config.yaml
dataset: "acted Russian speech (Dusha)"
gain_aug_db: 10
n_mels: 40
spec_augment: true
num_classes: 4
norm: "batchnorm"
depths: [4, 8, 4]
stem: "single"
optimizer: "soap"
learning_rate: 0.002
beta1: 0.95
max_precond_dim: 512
one_sided: false
adamw_lr_other_params: 0.00081
Rows from block 3 of a small sound classifier, named by matrix and row number. Rows with one number belong to one channel. Each number is 500 + 50 x the weight over its row's rms, rounded and kept within 0 to 999. All counts start at 0. Numbers have three digits each.
After each channel's rows are labels from the 100 clips, of 14976, where the channel reaches its highest value: "top examples" is what is common among them. Only what is clearly more common there than usual is listed. The data: acted Russian speech (Dusha).
# convs0: first width-7 conv (model.blocks.3.convs.0.weight, 96x96x7, each kernel summed), inputs 0-95
# convs1: second width-7 conv (model.blocks.3.convs.1.weight, 96x96x7, transposed, each kernel summed), outputs 0-95

convs0.61:429504494496522466496464524437468458519448538489575440427504572523499488465583607500498477430553529481476497467412341577432529464458446479428541447597451444387528495493562440452542514440523425509438457564571460556569468521465482427450572469486495530473455447503547473519514542552485483544
convs1.61:547499468480559591536448562536471491428516472430452478471518522434446491480518437528544439538480537434431471525410600498543534497504414463518518485529574609535530610415512487551532488497556534496459512536472456607479534516467545423525450414554495468443440518467562568495598532486377548484
top examples: emotion: angry

convs0.40:515514399467518461478464565542510496418439472501479496497548529432515457486539418608515541574539363452488527495572432346491472515538385454495514599485419523466494484541480519458395494490452512511444478425533550536600512522481495456493546488390436472517496521498530493494494496497414491453
convs1.40:466440511490409546545546556490417433498567548469490480557542393457581444523426481391505471445508460484556485562478591503499483626456474521455415469516444468402533464449495492457534562582523446601481485478526480525480484487473550592502496515556436452481501589511493567461498556418545548500
top examples: emotion: positive

convs0.49:477461533496527583454456610471538517601560521404512494431438477589490445434484470540496445486402496466577523485552573523515519417464534519495457563543572454473443493484488442513501505512493488469428535408515564598533581540415593512459510515615517401469564463515516490467434545507467515473
convs1.49:567569483635521418520502490596471451541506638499500555509512552438470557465484475554571490575508504477495473490521554479477480498533600507469456453469483568481611463536457478461484558488468504502560546477487526436466506469537412431403535522453504460390472577481432393545470567476508555471
top examples: emotion: angry

convs0.83:468524489495569613571509579575562500477471483484490423448485388436530469447506495473543473559513499454450521476485413595478382525485497545447484512444533482573475551601532463574532526498581505487510444474450564523503511431535531481542530481522507636575525532515443470407418464551438481452
convs1.83:431518398545458475656415465507517516557454559499546535553517538590539509467482495467465519477535481478547546563510475547453497493522455588438501499526493384507480469432501499543482503538432537480485504470557407477540408605522312492522453533390490475519519485461495530514504545474455523509
top examples: emotion: angry

convs0.14:451489486585502455489515648532401465504568557568424488436483570435517430456442532530501456530495567443606448575504465470461453598473501577469545473534576483559515436526516508575594509492512474500463520418568571454485588465513461570547509509479545565439469477482521445472450474448500530513
convs1.14:443562609594556564460443465491478553548508477528443494432510560560482465534429452420462458470474476575479476557513494498506468455488447519435434513417471585441471493530449547480610462496598513471521474508492483535494462531459505519561478468546521479641550564561507551385443577588487526472
top examples: emotion: positive; emotion: angry

convs0.52:430463525547544512506537477518393422459491547480483458451458531457525550522482462433450435547516481478533585491582442411449493534458530519467427430505477465518388540560355505504528459478430467533586472554459420557400400486482451430469555469501462504505578491535423502515452482480444543539
convs1.52:469497440553468560506520505567519541428488489433505522520532559555527536428651406563448522493421532428580556571546577574443487520487495457534523499552464549521402501494546523564536475514549492505498474455546564534542543436492529555559454510461556507531413451445391584544564483487430549458
top examples: emotion: angry

convs0.11:515485417529447520472463541474454568547458505579523458464435531505556398540538479547430435522530531533409556548598416498510489405530540454511585459491506424395562503495625519481484446546449466484472527492402504522568456486505526515400478519502462567543505521513528515570548544567538609487
convs1.11:485562565507573353537552525489462507546410534497521549425468439568444415453560446497466453514475556525482527520543505485485468530402554504498427436488448510410461498544508513515463601476573497464581487449554548478471524412430451511415466510504567481502516511581631527541541491536511511578
top examples: emotion: angry

convs0.84:460540562526575495535509525390490461436477475508489477517518523512549513475424556604448477525530425438567515466422432473499468527484485439503467484620536470565484438501633466462512529480415465494459467565582513405529599492503469493525499385362509452472505475431490508483522541498440437473
convs1.84:504452536585453428526370464433474476483447491534549468554595445556488486566497440527608509502536491400521459540528528492490496537492542459433531430433461532569425516547469511479483407504463510484492465585464452428538457543474449509564563574439478469552416517395401471497565530453534495533
top examples: emotion: angry

convs0.82:450544557483469460520477574485478467461497511522495399414572453566571500526505435578567468471493628497409567573450553541551479593459476535520578515520450561569486614517461567540557491476503516491500521475518455574449455572450450438427511496399558533496509433486464494455576487448520451505
convs1.82:489464515478521532510399465486575518461522533532535478559540503423528494500525500535498512467485505574498435512448539485457550494505374509485492530515423469548494396582559542487561531460545540541506404525385455524534453467583631437585508441460511419606512532560462423465583506582505520453
top examples: emotion: positive

convs0.79:506465494523570617416510371413469554523485515542440442480553479595513458452548492470474533446478516460438518487476521599506484555435462393473507482508423503484559499344532474450417482470443477494505537485535597524542470486476535539489577444474408457510500447567434571507518466492504490448
convs1.79:499496516527448552541567491537444513525514502544549501479554474635532472597444489461428443474481471481466634473493493524544487403502447502543470539415510506395501528507518447485551581471428480548648518522543540525438561413467547413433535492492461538479550573524523551403543540505508530542
top examples: emotion: positive

convs0.55:542520498478512486530483477490474335477490494462484447489459501475488514472477454455452460545460495484545418434529398534617508537516422484483636414459458539453487518604404548520501479436542539537484505534501543517552496460519554524422527489494397501607485458567464468496402528576488585504
convs1.55:519559555529561547503440544492492469540488548496366597476515482483471479471492470491640549454444463539436389553507505548533454468465467439452500422461516553477565500422490493481570500562620497461447474511455514495531438529503645494547549502516408439464537447542575499521459536475477573524
top examples: emotion: positive

convs0.4:526479582501589509474504518572471435520437568502436510565552497562576498507461577536423568472405560418466456451514475491446538450491491568428576537459541498470544555494510452592478478397418516510515419440498419532524519445465538439499417458518496484435520475568485510601522528464394470540
convs1.4:542533473445443486449540494479506506517383382533445528530443474658492442441551500459495434560554509480509506523488464477523534376522494522486411596423579419545616548522495495491422543450392470484602503551462542509499513547478468534574525503532521473482503477505501505577541531469463511495
top examples: emotion: angry

convs0.88:447531544494491550456489475522443463544507495463471432545538545575526460437544536498476447462447566466542545507507449541452390499506475406510504485487615548506548350484611524554533407456553410557553465481423488461451595495531480427539495497448373546482466451463509445471514518499483516558
convs1.88:443530518554487414478461493519501503552518519473451553503431507623493472485482508473467522504549560405447491549499429434500441402490538510534457574441505480608607579486473533440424584406482564470571456461489517414508529501583532495457513504493572443505537501470558567569592559511504577549
top examples: emotion: angry

convs0.3:525506458490468469493571509456463598459429530499505449596487516503592500391452488487526450596539430472530499491541443516406492489488493494506483509484438631515580561519512527410492472483481445628446519506421537555493459567550437496524462437506395449536495454581533574485532563548423525506
convs1.3:493533445379446533542550556437523441424492522499547493548456438485512559469543542520509417507497524508606414555473529591524532535372491393427593489485582493519504583517478542485467561530484435576500552537518439422556525556487514460572550561501435501490521428430531513528581497504466499500
top examples: emotion: angry

convs0.5:463473486442490421409521530577471462496543488438509493477535550547541509393501474471484500511489524455491505605448414534535389405438488464503495615566457390504491570552519577464490526504530504483503513475517526580453457417410627458474466484486395510410506506457471515444464503440526457524
convs1.5:441451495441614506518404534484507473612495515493481543512397417482443447466497494486478464515479480473473535469556560578534496508422457595446508568601526531552531495503456488608442554487446452521491466546490447525495568552510377583510454521546463523559514495658522530549499504472479530533
top examples: emotion: angry

convs0.37:550434529521458493419514546533481510526465503567429480418488535538559420562565493417501420429510484546465542542391422630434474500528560464532478529523570477537535463487530470568454585481469500400493512459438441486437512476466566496529466544528462551614437436535518497535449568544465433553
convs1.37:472455485592526560572465479494486479571511503510487553486511495547490554582530502442488576493510571521494540506532537556506480564467533457498491559643400483409477388526530443398603443543567492476524440486529491509550555516534426435477505471554498414383530512513477536444461535502483471625
top examples: emotion: positive

convs0.46:468507530496486423481537463609511441486491473561548572478482484492523493475500519440518533457449459452462481491442523437415412451460535523448512592490620541448535529365453416546540496475468582506506448485519522611524501517539476538426580526525532508431500477502530403604493453545418481401
convs1.46:548515505496465459554594483449385554375575519466503533499507518482504507485506557540516392447443452531430499584503520510479584520500537540460480423481452491544552579583489462491468512463499538550496603448488460492411508575440419427439440592502549470603491498476555522548472503462456580549
top examples: emotion: angry

convs0.92:580514443497491451494579456471431459490514602517477527498362514554523498514492529600571403499446556577405437453422462502506556515463456462506488460501462476595471461509547499435458514481486549586486457527543421588549551455486537514499546554418416459455512529489451446523552558544516597511
convs1.92:502485445536484596545460475444535417461518521518514460496549492458519578507475572543590535504458468646431525521484504567454524430555513505503443435492469572582383401499491450513523510557527518521549421466439485509548509537522515406565398459469455449532593527494562529493466485475492559605
top examples: emotion: positive

convs0.7:494487501516520468486531402536468549563483522500408421509453520394550538532536468553420459494487493487433504531493449465516550468444457404400499520489364508496417456512517460582436523544380463492528485493454469466417426485510480471440490420455541499545503516419511499513446439362536441457
convs1.7:441503457427438536518470531505423524419436348494470481504500549550460555494514483482423472454540478495512464569480453451610495549470521544461419534552534503433440518416520484437484583426458378548469441453457616578431518505463482574534526477490495517514470530532452559523443540566452476525
top examples: emotion: positive

convs0.8:459482511503554436514535483501542434423458536516450509411440451511612547443568525434547520437424510494520544582529562534457545498402464491504522516544361494514528521528511516477501474533365470435540447533456511520507475470458445504474529467642480543516566438574563536474517610512446534538
convs1.8:509447411374478576555460501523515538473491491549555522506430497457551469499468590502493466493504521471524557536574483523516517472595441470463491585521563481597459625467604554551445466537556492535458556454450542441519524498450499448582371494527422524439458417495487518559488544449498439534
top examples: emotion: positive

convs0.43:458447489591524581568463569458474469581427444440550536486511548544497478523471394501507522442438399513486444525540366529515481454619497464499450444561480497509630579554503464532558459512525483484461506431532495510575559533456478475475535460507527512485444408502399502437492428470474477456
convs1.43:528488494586407483574403445426424513536583556516511460585532457460490560494568418518534545459549414532489486531550616496574569542439478500500498509464449437444560397553452485496545550540486520534477387508420491506463462499508531478534474410502502544453470578487501499438453517543398470528
top examples: emotion: angry

convs0.36:536482549470478494572506599577510517484466549466503457550457425577489516548424541565446475513418488518440444466562467494519537558450453466389481462439458437539473561525583454423541479490466557477555427569412525570522415488536538464437491458447465426462582416515500443497458481467451599455
convs1.36:518562487500522497546432592454488459508488435427472531492550508531479484500419490476476537495492501537544508520369443524430432483558539425408404424524430417505502490487445557435391492526461410552554398381476465523503458500481498562544453486487450554495519504526626512499493590532464514521
top examples: emotion: positive

convs0.6:498521521478414367543448491526592459471588468437490516557571422539577490509402525532538492456537475452506425439554481552549535475500452444489538410500517469502461533542433470459413448478529486562478528510567458464475450461550545474490410469571377478568506521492464452481455564479404523419
convs1.6:545582440433498586481488447499504544474515491436463551348529591514507463536556469443474521512568431582412521538448498566529548536567562497481457436565455483482412488483494432525506430582544596480472473507425582508522523547551458519498443440537466502562603479492495602528507514469501443504
top examples: emotion: positive

convs0.72:426511493499466554483519573581496494481447559562537470399449535503508503472542475419532459665500506472531473471516371489481453455433451534618536499482606457557405494554517553479532542467495475488504512533560496514455519445419500477512535463604486580526478433508435436493523418517468578499
convs1.72:457527444539463540475537390549506487486527477522524442501605548513441590510521582496537502380501474516530578414451579509495565452546458452572461564497473451467465517520508457448542344517572530473427536560553489450500565484466510385450483502448469553505546548435496548519541459475528464580
top examples: emotion: positive

convs0.60:467567555546481583508519559483507413546393487539560529467540519540399525538497473450454460450529476461437452478613488550540578440554534500537436521546500531542488384405457467441452465475357461443542448476463469534421576534518429481466481464534482491516481389520463510475475527477465460446
convs1.60:628502490542601455520567489530413501602475510555503507472529480412609530442476430476506427527554496430510499503602449532524498527408588542561524485470476455520440423571479504459505452493547503477505448441520571356465509526478464531503464521495507428502516546507501576496486475388565458468
top examples: emotion: angry

convs0.77:437545522470466499485546533534495513520569526471470447431484545568424479461518452583432563464462424526505481487551538462474503483461506466556565397533503513495395415490492415435511495449541486432455433438490488618408429416497562496493523392411403559503543474482490511473468474415501551566
convs1.77:458465562454531511506510571517507551596479579496469510544500443503509493476481496402473553531537499563528449553416473534509556474470567567403432554450458425533450431436476501558500573510459455442600466568472571507488545450438579537453365557460494534495443521612503501535506491422458507568
top examples: emotion: angry

convs0.20:484518401554530483474477446485507586418390496451522556495529472471399525574503529445456462440440486461475421554495403559504460460550548427444430407544573495500462582483494487443503549487540523499517504567565432566460459559429442580496479451495593513437493459456490533487402507485420492526
convs1.20:477583507548498615461491451429510490540564483532452635467530533606456536477450475495500507432434502661527471497492537509545508448527559428564537356467469559473475494502451510462561608518528562459495528552464524515481474469571582558572463513511508454478452547466456542456545498494479529488
top examples: emotion: positive

convs0.38:530547403513536532411491364449458490454521458433489473513574378488483529557426535527483521517520436468492446470448471429495501553555520457543517626495456468532466530488475532591520413447481509575500533600507400465477508485446547570481496490509397448440491506454536528551566573533470530439
convs1.38:494523432465521533427433428500480493485530500401609541487560492430527430566491492493439479483620501446512460554429556528502496630590582501445481514573529477426467552505534447478480550528464537522537479482550646485519444492509523525469432452467447500426543557457473488499526520513478372470
top examples: emotion: positive

convs0.91:394475476486493479449434505487452501454514487472448512421501398460465560390527431441506418502513496468478574496509507472532438403447468396481531524617493502529440525533442483579508488493421470482540457383425520509486495425462477511522563402492467529502528510463542488474489517529571635416
convs1.91:412512543461455527499463458496449452575532468576515486544424561482479610413551474560442550502491519444490571458452461470566508534445486489460449444450579522466518590463429458503457539491563499422471437472494400530514453424433475460511455623489504522515442581546550536575488437496562420543
top examples: emotion: angry

convs0.56:489522479481571423450472564465574499450566502469538475533444501585502526422472508568445507547483485542504537493652562475469598509468477440483532483457466481609427548546506460472459474450556496516498493437584527503471518525446527453527454450501421391491566527407523361526546559530466573496
convs1.56:444525397540468517444443590466497416436442450560521504498541458404526533443431575486485547533552513453471495418441502503463445432431480476438584427488541451497502518548566501456578439550572531532519501403453496507570483535500432595500529490530417409569548543535521487543517553521562555455
top examples: emotion: positive

convs0.41:678548515464467501494439402460458425624526446452489396477490473465456449516490483531520475476424472478494471480472480461555557453519465522465502496528430480441651517498480478465531612489516428503544531517454516518497552570555444522466457483511425487514534491535506523561497555361519496555
convs1.41:411591522468425513464542471518522516515463568529488522482613511532552526503471485466430550371514439588521489531422533522540476452461427439469447538510530524541466586525502425610491463602576510469568553531496510524506516585469501423468512504507519554583504459475444483579452457508566559607
top examples: emotion: positive

convs0.34:532447537529539485420480561493521526496497491497595450457556536526460463533414425539594613517444582403426433540595495557451566485487434538480534447532537590497489464527477511471536497476558529592473572528518436544497464574442465524402431492522463515505559430504455395530442522463448469493
convs1.34:373549475504460457362513561530403520461506494530588562561457531486480476562511498560421458500613415586577439525413519487376509498455376539526467477520532452470493503470464486494518594497542489525457544565467526478450444546512508487442559515542535486458475544519518476530466542450493493433
top examples: emotion: angry