Weights of a small sound classifier.
Model: 2.11M parameters, activation hardswish, depths [4, 8, 4], widths [96, 96, 96].
Training: soap at rate 0.002, 22600 steps, batches of 64.
Rows from block 8 of a small sound classifier, named by matrix and row number. Rows with one number belong to one channel. Each number is 128 + 24 x the weight over its row's rms, rounded and kept within 0 to 255. All counts start at 0. Numbers have three digits each.
After each channel's rows are labels from the 100 clips, of 14976, where the channel reaches its highest value: "top examples" is what is common among them. Only what is clearly more common there than usual is listed. The data: acted Russian speech (Dusha). In brackets: how many of the 100, against the usual share in percent.
# convs0: first width-7 conv (model.blocks.8.convs.0.weight, 96x96x7, each kernel summed), inputs 0-95
# convs1: second width-7 conv (model.blocks.8.convs.1.weight, 96x96x7, transposed, each kernel summed), outputs 0-95

convs0.43:124117094147134127146107125125124134104122170141133091096113133117082147130128122164132123137166110119116104120200124123093084148119122086112153121140154154121098110138122119142117138109109146151082143112136125172088100142147178138085153140124154100170115129112164136149150135180081106137
convs1.43:131148084152144175150125150101165125067139106119109104139137130097122148137099141106160128140179112128141108142116103141142156166071140141110077138152133135151127161115144093133133134131171115086121095137142118156133158120120166101151121116117086109148134093124090157113144084134130120155
top examples: emotion: positive (62 vs 18.8)

convs0.37:097114104148152125153156136127166144128121120130102131138098115128111106098125092155122160135147162141129145132111172122114140071122138127122112121123112078104146083091084123150174151116097133115167122091164111096131118100100151145097148151087117119168119133146151102084131124186119139117
convs1.37:122117142115178072127123100130128091159152101114104141146157076115152127116085143100127117138131083172092107149124111127134150143109122136113139150110110138120088106094104063128118146115138142145105154118067126105137142108059154148118149146130137104111121142126098138120142147101109141149
top examples: emotion: positive (81 vs 18.8)

convs0.92:136118103151088135094114118097141120119109099117143159144141156172113115139150149159138125118156133099123177145093156117076130136123128139128148115174121125126138091166122109117120114121152102163176141146111096127152145110108105116090130124149124096094072142113169100164108117121088072130
convs1.92:141114185174166128147193125122126118158130103108106113137102148139114133142121157129143109121122115161168078122097132123141115138126131103127133130092161128064132099097157129158173126170134129125092165096115134129132159122122115092128174133148130143157158121114158152134132085165115135116
top examples: emotion: positive (49 vs 18.8)

convs0.87:116145115075137122117160135099153111137119107170098114078134153120164143109141130138108173146091094091127192108105099113165132148142121100116173150120159142116108135086092114111127166137142091140129143129158120151100094135136114143123137132081112102112150112123160097134106130095152129154
convs1.87:123143126118067081151106086148153102113124138086101107156148095112115145135118097149136171145131129123140060148103143129124109121081120149144103136134094097112125167133166154165122143074120141133134132149148114154097123147139118118151144154115122151148102161122134099151129101140126152181
top examples: emotion: positive (46 vs 18.8)

convs0.23:152164094124121106125135161142170087128108106141114130151151168139164134161140164152104130142138152093160134146169155131122135108155132114108112113092105151133056146148140091098156140104107096115152071124135124096098128137129137141106150105098137125107116178128098129158125118145093103114
convs1.23:137128138177115129159061072078099144119114147120120067145123115141114149105109115101126143167171144132138138125119162128164128137137103125114149105154164155099152138153133135129095185126112107122066141147103122132125156122153112096103156117108113144126148153163129125148113157128126138141
top examples: emotion: angry (61 vs 18.5)

convs0.85:123124122108122166171098167134148114195116139099132114079177097105090111130138126129114144091115121176147159100122113155163125132138130109118126134094134121114119103091094124145092148144098089148159139127128111139118117120114160139141110093126135106133154082128092172132078148153115141121
convs1.85:083085098145132176155121118159113124143114127137151102095134171164095140120189093146136105148114147118090116130141131086134139111137120101146128133122097111133167110124136112145152168096081131174079106156136121119130149114166086156145142165127112107143122131105104154117141129115166138138
top examples: emotion: angry (61 vs 18.5)

convs0.44:111124118168097133117127124097135102162159081117076097120151071151157119119133069119112112136149125157152136124132135125129107131130117105100122123106109134166104143109098145117134161146137115171086170116108127153099127153151157107124114108133115140171138160155107128099125121112116057095
convs1.44:182119148153082147155140073124117101101095145106102131125152121147171124142151162124134135140161155085123075125176095120132108106097113106116159145139127091120141107161110160148143119136164116144127118161107095108118140152140079077151105124097126129117103147119133106153120151105125121122
top examples: emotion: positive (42 vs 18.8)

convs0.75:125116113115098098159107110098138078136132124123108142115152131103136160101116097159125121089116103156122131118110123152118097114170124131151145079138131107090140143111117153148084121098155130159131120156066104158159144102119144137152160139118113108118132123170160135199153158085127119105
convs1.75:125097144129108121084146085170150129149164152127133146126154108115124139159127159123113152103124126159098130126166168110146128174115166112113146144139128112104098148142133143129169170136175153133152167117144121089140080086112147132120175118132141117157102134160109089137157123164166151113
top examples: emotion: angry (64 vs 18.5)

convs0.81:101091164142122152122144132141153155132114146138088105108130158128139136134176113126106135118093135058125127099111100125127100145166123106142093078131124168125129123158095162149084131148147123171146112146112117113090112119183153155150088112147132128102085103110130154130112130141126137085
convs1.81:126125109155147108115146130133073125176154150085089145115118128161079128103154140105176165100141066098130110137136128144160127129120136176136135141121108145080103190113143123130101114113163138119102124138135114121126147116086122135133150111151142133140133137131114151125126136147134056093
top examples: emotion: positive (53 vs 18.8)

convs0.38:109090142134173153147133136107095084115138122070116179103134134137112125126127102126129109140123102127175139142105126136117155104157103108104165096123113127143100141121093159149098130104083115122122131096122141168121138109143116140169106160153136126150122159109123195075097158140101129106
convs1.38:120132130123139154141175153168112067125159137146126087127143111098147118088131127123142142105165116135129141110142150118146161181154117112146102154148136171105096133123092128140151111125063164112130144146120133094178121133097145121116142059124130134120124092105124131155113109148118094098
top examples: emotion: positive (69 vs 18.8)

convs0.66:104109109103100152107147112108106126119131108128172093102142096133127129148141180111076134148114125150072115109136085144138145124112175124103149126137145102157121118114113127109101132144120109103105128196159143140144085181114175103107087131134124122100123139092150104098122095126135115146
convs1.66:120101162128127159122131107140142125096144130163151157142121107109111180106150150135122073149098129116166130120081209134101093175090148129111155127111183139126136109118100131160115114175106098126151168143101130143131120140123113139141140103097104152151139133125112120141136145157129131091
top examples: emotion: angry (45 vs 18.5)

convs0.19:132143126115151089128130140112148123066107161125137139152070135146117141170113098104119074145118142154120109108115152186127132123119087104106137141099109143124120100129151088093121163145118101146114122145134112103124113116149161141137150099109128142128112144128111151163116101109144049170
convs1.19:126103155116145074140123165145098110119162122102138094131121172121118153092108104118147142084112091132129141134155160085112109131090147159119115080168120182122141145118146121140103174106137125137145173173150113135168137087117138117115087135119141130143092142119148141119145162152144134148
top examples: emotion: positive (72 vs 18.8)

convs0.15:137117112137176107093116143090176139198108070097107136128146154121127082083122116132114092118125126128155119116156106136104106136130093122137122158086114093104127117123139130163124156167128151153136123121132102111140156160157151104143158128151153097097089135130148127171151112119103141115
convs1.15:114155115133116119123090170149123142151120091157089114152124157117121158148145133139152117087078177135150119133118123173111086116170125099140102117150140158109133155110136134099167073103156162180137110113125123133132124161081129143163109128143107174123106143105117124120135123169100127136
top examples: emotion: positive (43 vs 18.8); emotion: angry (41 vs 18.5)

convs0.59:096166128125132127131145109135159137150132150098112076089100149111114129146144129119110067132144116124122150154138107143140097109140082127068166154136141128138117143126161150124083095124100083141160139111162132111108161144116142117111095135161128099117140114141165087107125103179111173139
convs1.59:132133117111163131130128114128164174153151087119148124087132100095130182082136118087142103106145126112172163116129094101102148121122125124107091098155098119077132095100165115127160104116116119117110121111172101112125120166082138154141103101109155143090132152139107099133135130104106137123
top examples: emotion: angry (53 vs 18.5)

convs0.64:170146106079091145114132126098149095119128095109139119119125119139120108140153145117125167155133117143155155122135093120167198149159097084093101122118123104130112102119111114185133142146108144162123142119142137168088132132130153155137149133084074107096146123152153103120114156122136159127
convs1.64:108084126138100117139111116135098110132135086131135108134122122112099096124152132136135108115067117096087118137118114127120132141063125094176135125122114117119115151156157112080112112145100170129186176117131126097109135152137115122122123133131194106175137123154128108095150169136135130156
top examples: emotion: angry (42 vs 18.5)

convs0.62:161079085134157137137153113123129138094105173163169138103144158165116096132135092149117109140148094133147123136125103147145146122129113129126082162125118150147151124144135116093121122121162115108164107133084106139168094092095122107155152120140125124168112112086111151133147111108182114085
convs1.62:123121128102112146115117076112140080140127155095166100124128142108148126135116144140117128136138145162125084145149148120163129151118125150170126150111119135157125119125127161110138144115137159105106108143159082101117117144151109138155134115119086084154219136122145092107125077140172164135
top examples: emotion: positive (40 vs 18.8)

convs0.67:150135108102099105166118148144076131126117120141143134113139104134112126131181109135114138130106110134149135141169119104124112136155096158148127159103129127166148119122147099070094140147104098078115098121117155152175110128084131176128117107100103197155119094099139111111121120121150154127
convs1.67:122143117126073126126145125100117143152139096160101145096093127090112142165137140147154131143139149107182131075160069075128081150108137131122167151124169104134096147140136118102106107139101090118143124108138131110171146137135144151117112099130115116144130159108158117159138126157153150159
top examples: emotion: positive (39 vs 18.8)

convs0.69:123141118120099138128199146175129148112152172145105149121123072076152122109088131118076137159148136108143131110104136070132129146158175131121121118119128124145124128137144139127128082147133175100090138118102120118117092115086118124120148148125145126095144117150115110125122128138096070112
convs1.69:124170127148095151119121139121147166114102137103112156144131122141163186135104122135129070105127109140139111181131143125133132140149126113142120160150135128136098120151150154123128138144134125115127147128109149158120139134128091069177172140109078135134140209138112117150120112129061118123
top examples: emotion: positive (82 vs 18.8)

convs0.83:126110124116107146174167140121097126127169126126133122105123194162088099096117150090155118111133143121163134142115099132151096164146136112119156116120108136127177109129138105130112117147141130176091117132154082109153097145103174102128129132092157142091166144154113115162132126129111085103
convs1.83:093134100125087152092111141143078146120096114128080130140139117158104139098134133146151129130143153162103129146129116109099166124111120127140099166139141128141123142117159125163102092125163135101110088106138133131180118181173092114131114094158110095107139122096130153065097107143143129128
top examples: emotion: positive (53 vs 18.8)

convs0.55:106169076149137154133124127156144110149130149120112135128097090124133132100157108114163093090121125130142063115105148126098125112139155106130167155113196141117155100151093108137116136087134100141139140087150109112124118172132143120125143150121149137144090126115149168134118142125154071096
convs1.55:124102121089146136120163145121108131161109103140101143106123182120119158146172105127134107166120129143176170100125134107122122135104097163127120159134063124134185152116119152138142101095148133126156114120134124104133134168158127102123133096129131133165136094109158195095140145160115121122
top examples: emotion: positive (40 vs 18.8)

convs0.51:114128104147159086104108167140136156121131131101123175132105103110123115138160162160126111108162143105123119117129106135120160124117145101159097178151090152125140176127105090112121124077111130084121129139093159101153131108136153117125106109151118139144091094161122111068120164101139136159
convs1.51:139078119125142107077093148096119184162156153140125159136108085112149117126139164128119092139099110113180118138154105116143142135168116148125120123142111114145148127071120121142161075124125155110101146155116124147087143101106102120168133145112135136173105095152129122119132120172154136136
top examples: emotion: angry (38 vs 18.5)

convs0.89:120163145140168135082140094084153143106164131165103143130154166103155119152101118115101143137110106138151120135091151114162139137118158127109119112115164128089121136137161070123115142140107170093149163148142127138105171104134139096150116159104144115145100143100169095112166144119144101110
convs1.89:121100099121137130070119122126120125105121164122099104112135101152117141144073134136132085092146160086157133135200133116132126125149110119134121092148124119102096125160113154131126155101158127126162124138129160163067075106115134097133140133111146126109154081121108145118119119097160147159
top examples: emotion: positive (55 vs 18.8)

convs0.4:152140104134083106133174092155125150166128111148130098085135125104102097114149132144170117097079127169129149164080179145148099138118145161115084143113145129130140132125120109118143151105130153154135114137117165159091112116147119132135090135112123116135167173106130146155146162147165136154
convs1.4:110093138124126140102120119144140133141152187166136157121122155131134120117154130149085103139122144132134113033071167129129119115102098129095129131145114109130143147107168128146146114135137141141140153122105123150143160161109169128116114120138105130128162109137100196147122091105156116162
top examples: emotion: positive (43 vs 18.8); emotion: angry (38 vs 18.5)

convs0.80:134121129102142138119136109119107113166151138113166130092073090124077126151123119160128144076068119129079117108136125150110137156105097149128135130102205144125163150145124141121135154077162104119163120113118140113122123109120133128154118131140145113176125133096167140136149140148117123089
convs1.80:132172084132122155136087147157134125138123129152121149108120155146134097102118164092169156129154114109125153135145147133134128105154140164147132119118093146093140157124127140134132138151177080170141120132155150103089115101153105114087123113096119129122105060082153129142138118142088104167
top examples: emotion: positive (48 vs 18.8)

convs0.74:139069106108090118151127099083103109133144129138118152117116130156133144131165115149135102140144102102134088129126132127124114138164138122125137135127103125093138128141090124145128106135151116123150134149088137111134112100123120090105136164130154154146144121160176194218111083108120126090
convs1.74:137129151121144086118187127181115149126143112143150154098145169151118170102138103131158090122112174099110175130096110160128117143122136118122109145086173132120142100140137163132129130139144088127148110158094124126158130094135127127145117129129106107115112143156139185082132127153145114074
top examples: emotion: positive (46 vs 18.8)

convs0.41:124147085102103165114147092109130133145120134126178103132112062132116153147114087108136129131149122131108123102134162109152147146147139156108148104102137105155093125141124135104139081156173102109120148095103116147152140130136090123079112109132110161169149106131084108093132085130116131087
convs1.41:150133161116113109106123124141115106095134141130125091136073138147155155130147124104113147170162164094154135137151145152104124118155098121151143134164182110129099095153158156153117128138166126098087126099090148105127111159179118116116110146110116119078125126098153166140128119098100099091
top examples: emotion: positive (65 vs 18.8)

convs0.7:140130140125128099146137161099099138167150072117115110110104173135081142104140122134138127121113103135141141167117078125136147141150111137100142098163092108104117133124114099105144116172131095144109175159171126142146120166077115108107083161142163116098146102125150119136093111107159128119
convs1.7:110114064134113082136167106121126108110119055101143075169144124118102132130154153108161155098146104114119118140114097160140120117140147109132122142139131115124111134093129140112107172186143122131116106111180146126145153162113140150160137129094102093098116145115110098137134119137123163149
top examples: emotion: angry (73 vs 18.5)

convs0.31:105113124131130139103156082078134144146126144139142158109139158134103145125147180123072117115171135125123097158118144154114112163119084136133194106148088144104132131119140118099114133118120080125124153149088074123147141117102148113127138103141110155154142155095074108130132127119113154156
convs1.31:149144102134130130143106143150153113083125147118169108128100127110125132115139113108166150137138165143171130161125124060124166104153118115121147152114163129130110134145125122141136100089109141101112097121157162115099113098169147151124154073181143156115122140143092088093155126141085106108
top examples: emotion: angry (56 vs 18.5)

convs0.72:067132128120099129139110106111117124143137142136140128066095120123123136100134114095166087065157144131114109104088130121129112090156138118161132163125124089136108100118153122151138140135140142135111134079151167135131107148126146132089126112105086187074127110089110128107101127139123138106
convs1.72:134151125129179103121116151122120102127130156049119135133137116128126108063128118137170144066127140132099145179144113140112127130096141119121113134116155135121127147120093119097040084154143155116123125116112112140135113179138109129132143124131127137176134125131136103086133150113126143119
top examples: emotion: angry (43 vs 18.5)

convs0.71:159162120128115154104125107095105126141144154121132168128084137161087120107089118076118143118107103090113159124143108134187157132170158119169128153132115141090113144128078136176121097106114106143141155128121121131156162110112123099107149147157120137128114125088144160090122149108090121128
convs1.71:083088135093168121138150120148142105142101194158111114118168117177117090114133140124139089115135117118122107153141101106145129137106108119167130162143116154130149126110158133148140137111146108128109131150112114128166127080161114132143136133137123196145135129070148156081146094132103115148
top examples: emotion: positive (56 vs 18.8)

convs0.48:151174118120138127135126082106107120142126122125108129100138134138080118154163133129164132149157133097074138126119094116141175149079130088135090135121104129120120166104108132138126131151104116137115099186167112176138127134083143144130072104124112153106134114142139165122129181102118142149
convs1.48:144094153112133107088153092124124134174174120171115128156120106140139103123132085139160134096159131078158134133084141108134168115134121122134142111112109102164138125086158126165121097125109175147095117122145110109162118138107106156130118114133155150127129172182142123141103100090152122099
top examples: emotion: angry (39 vs 18.5)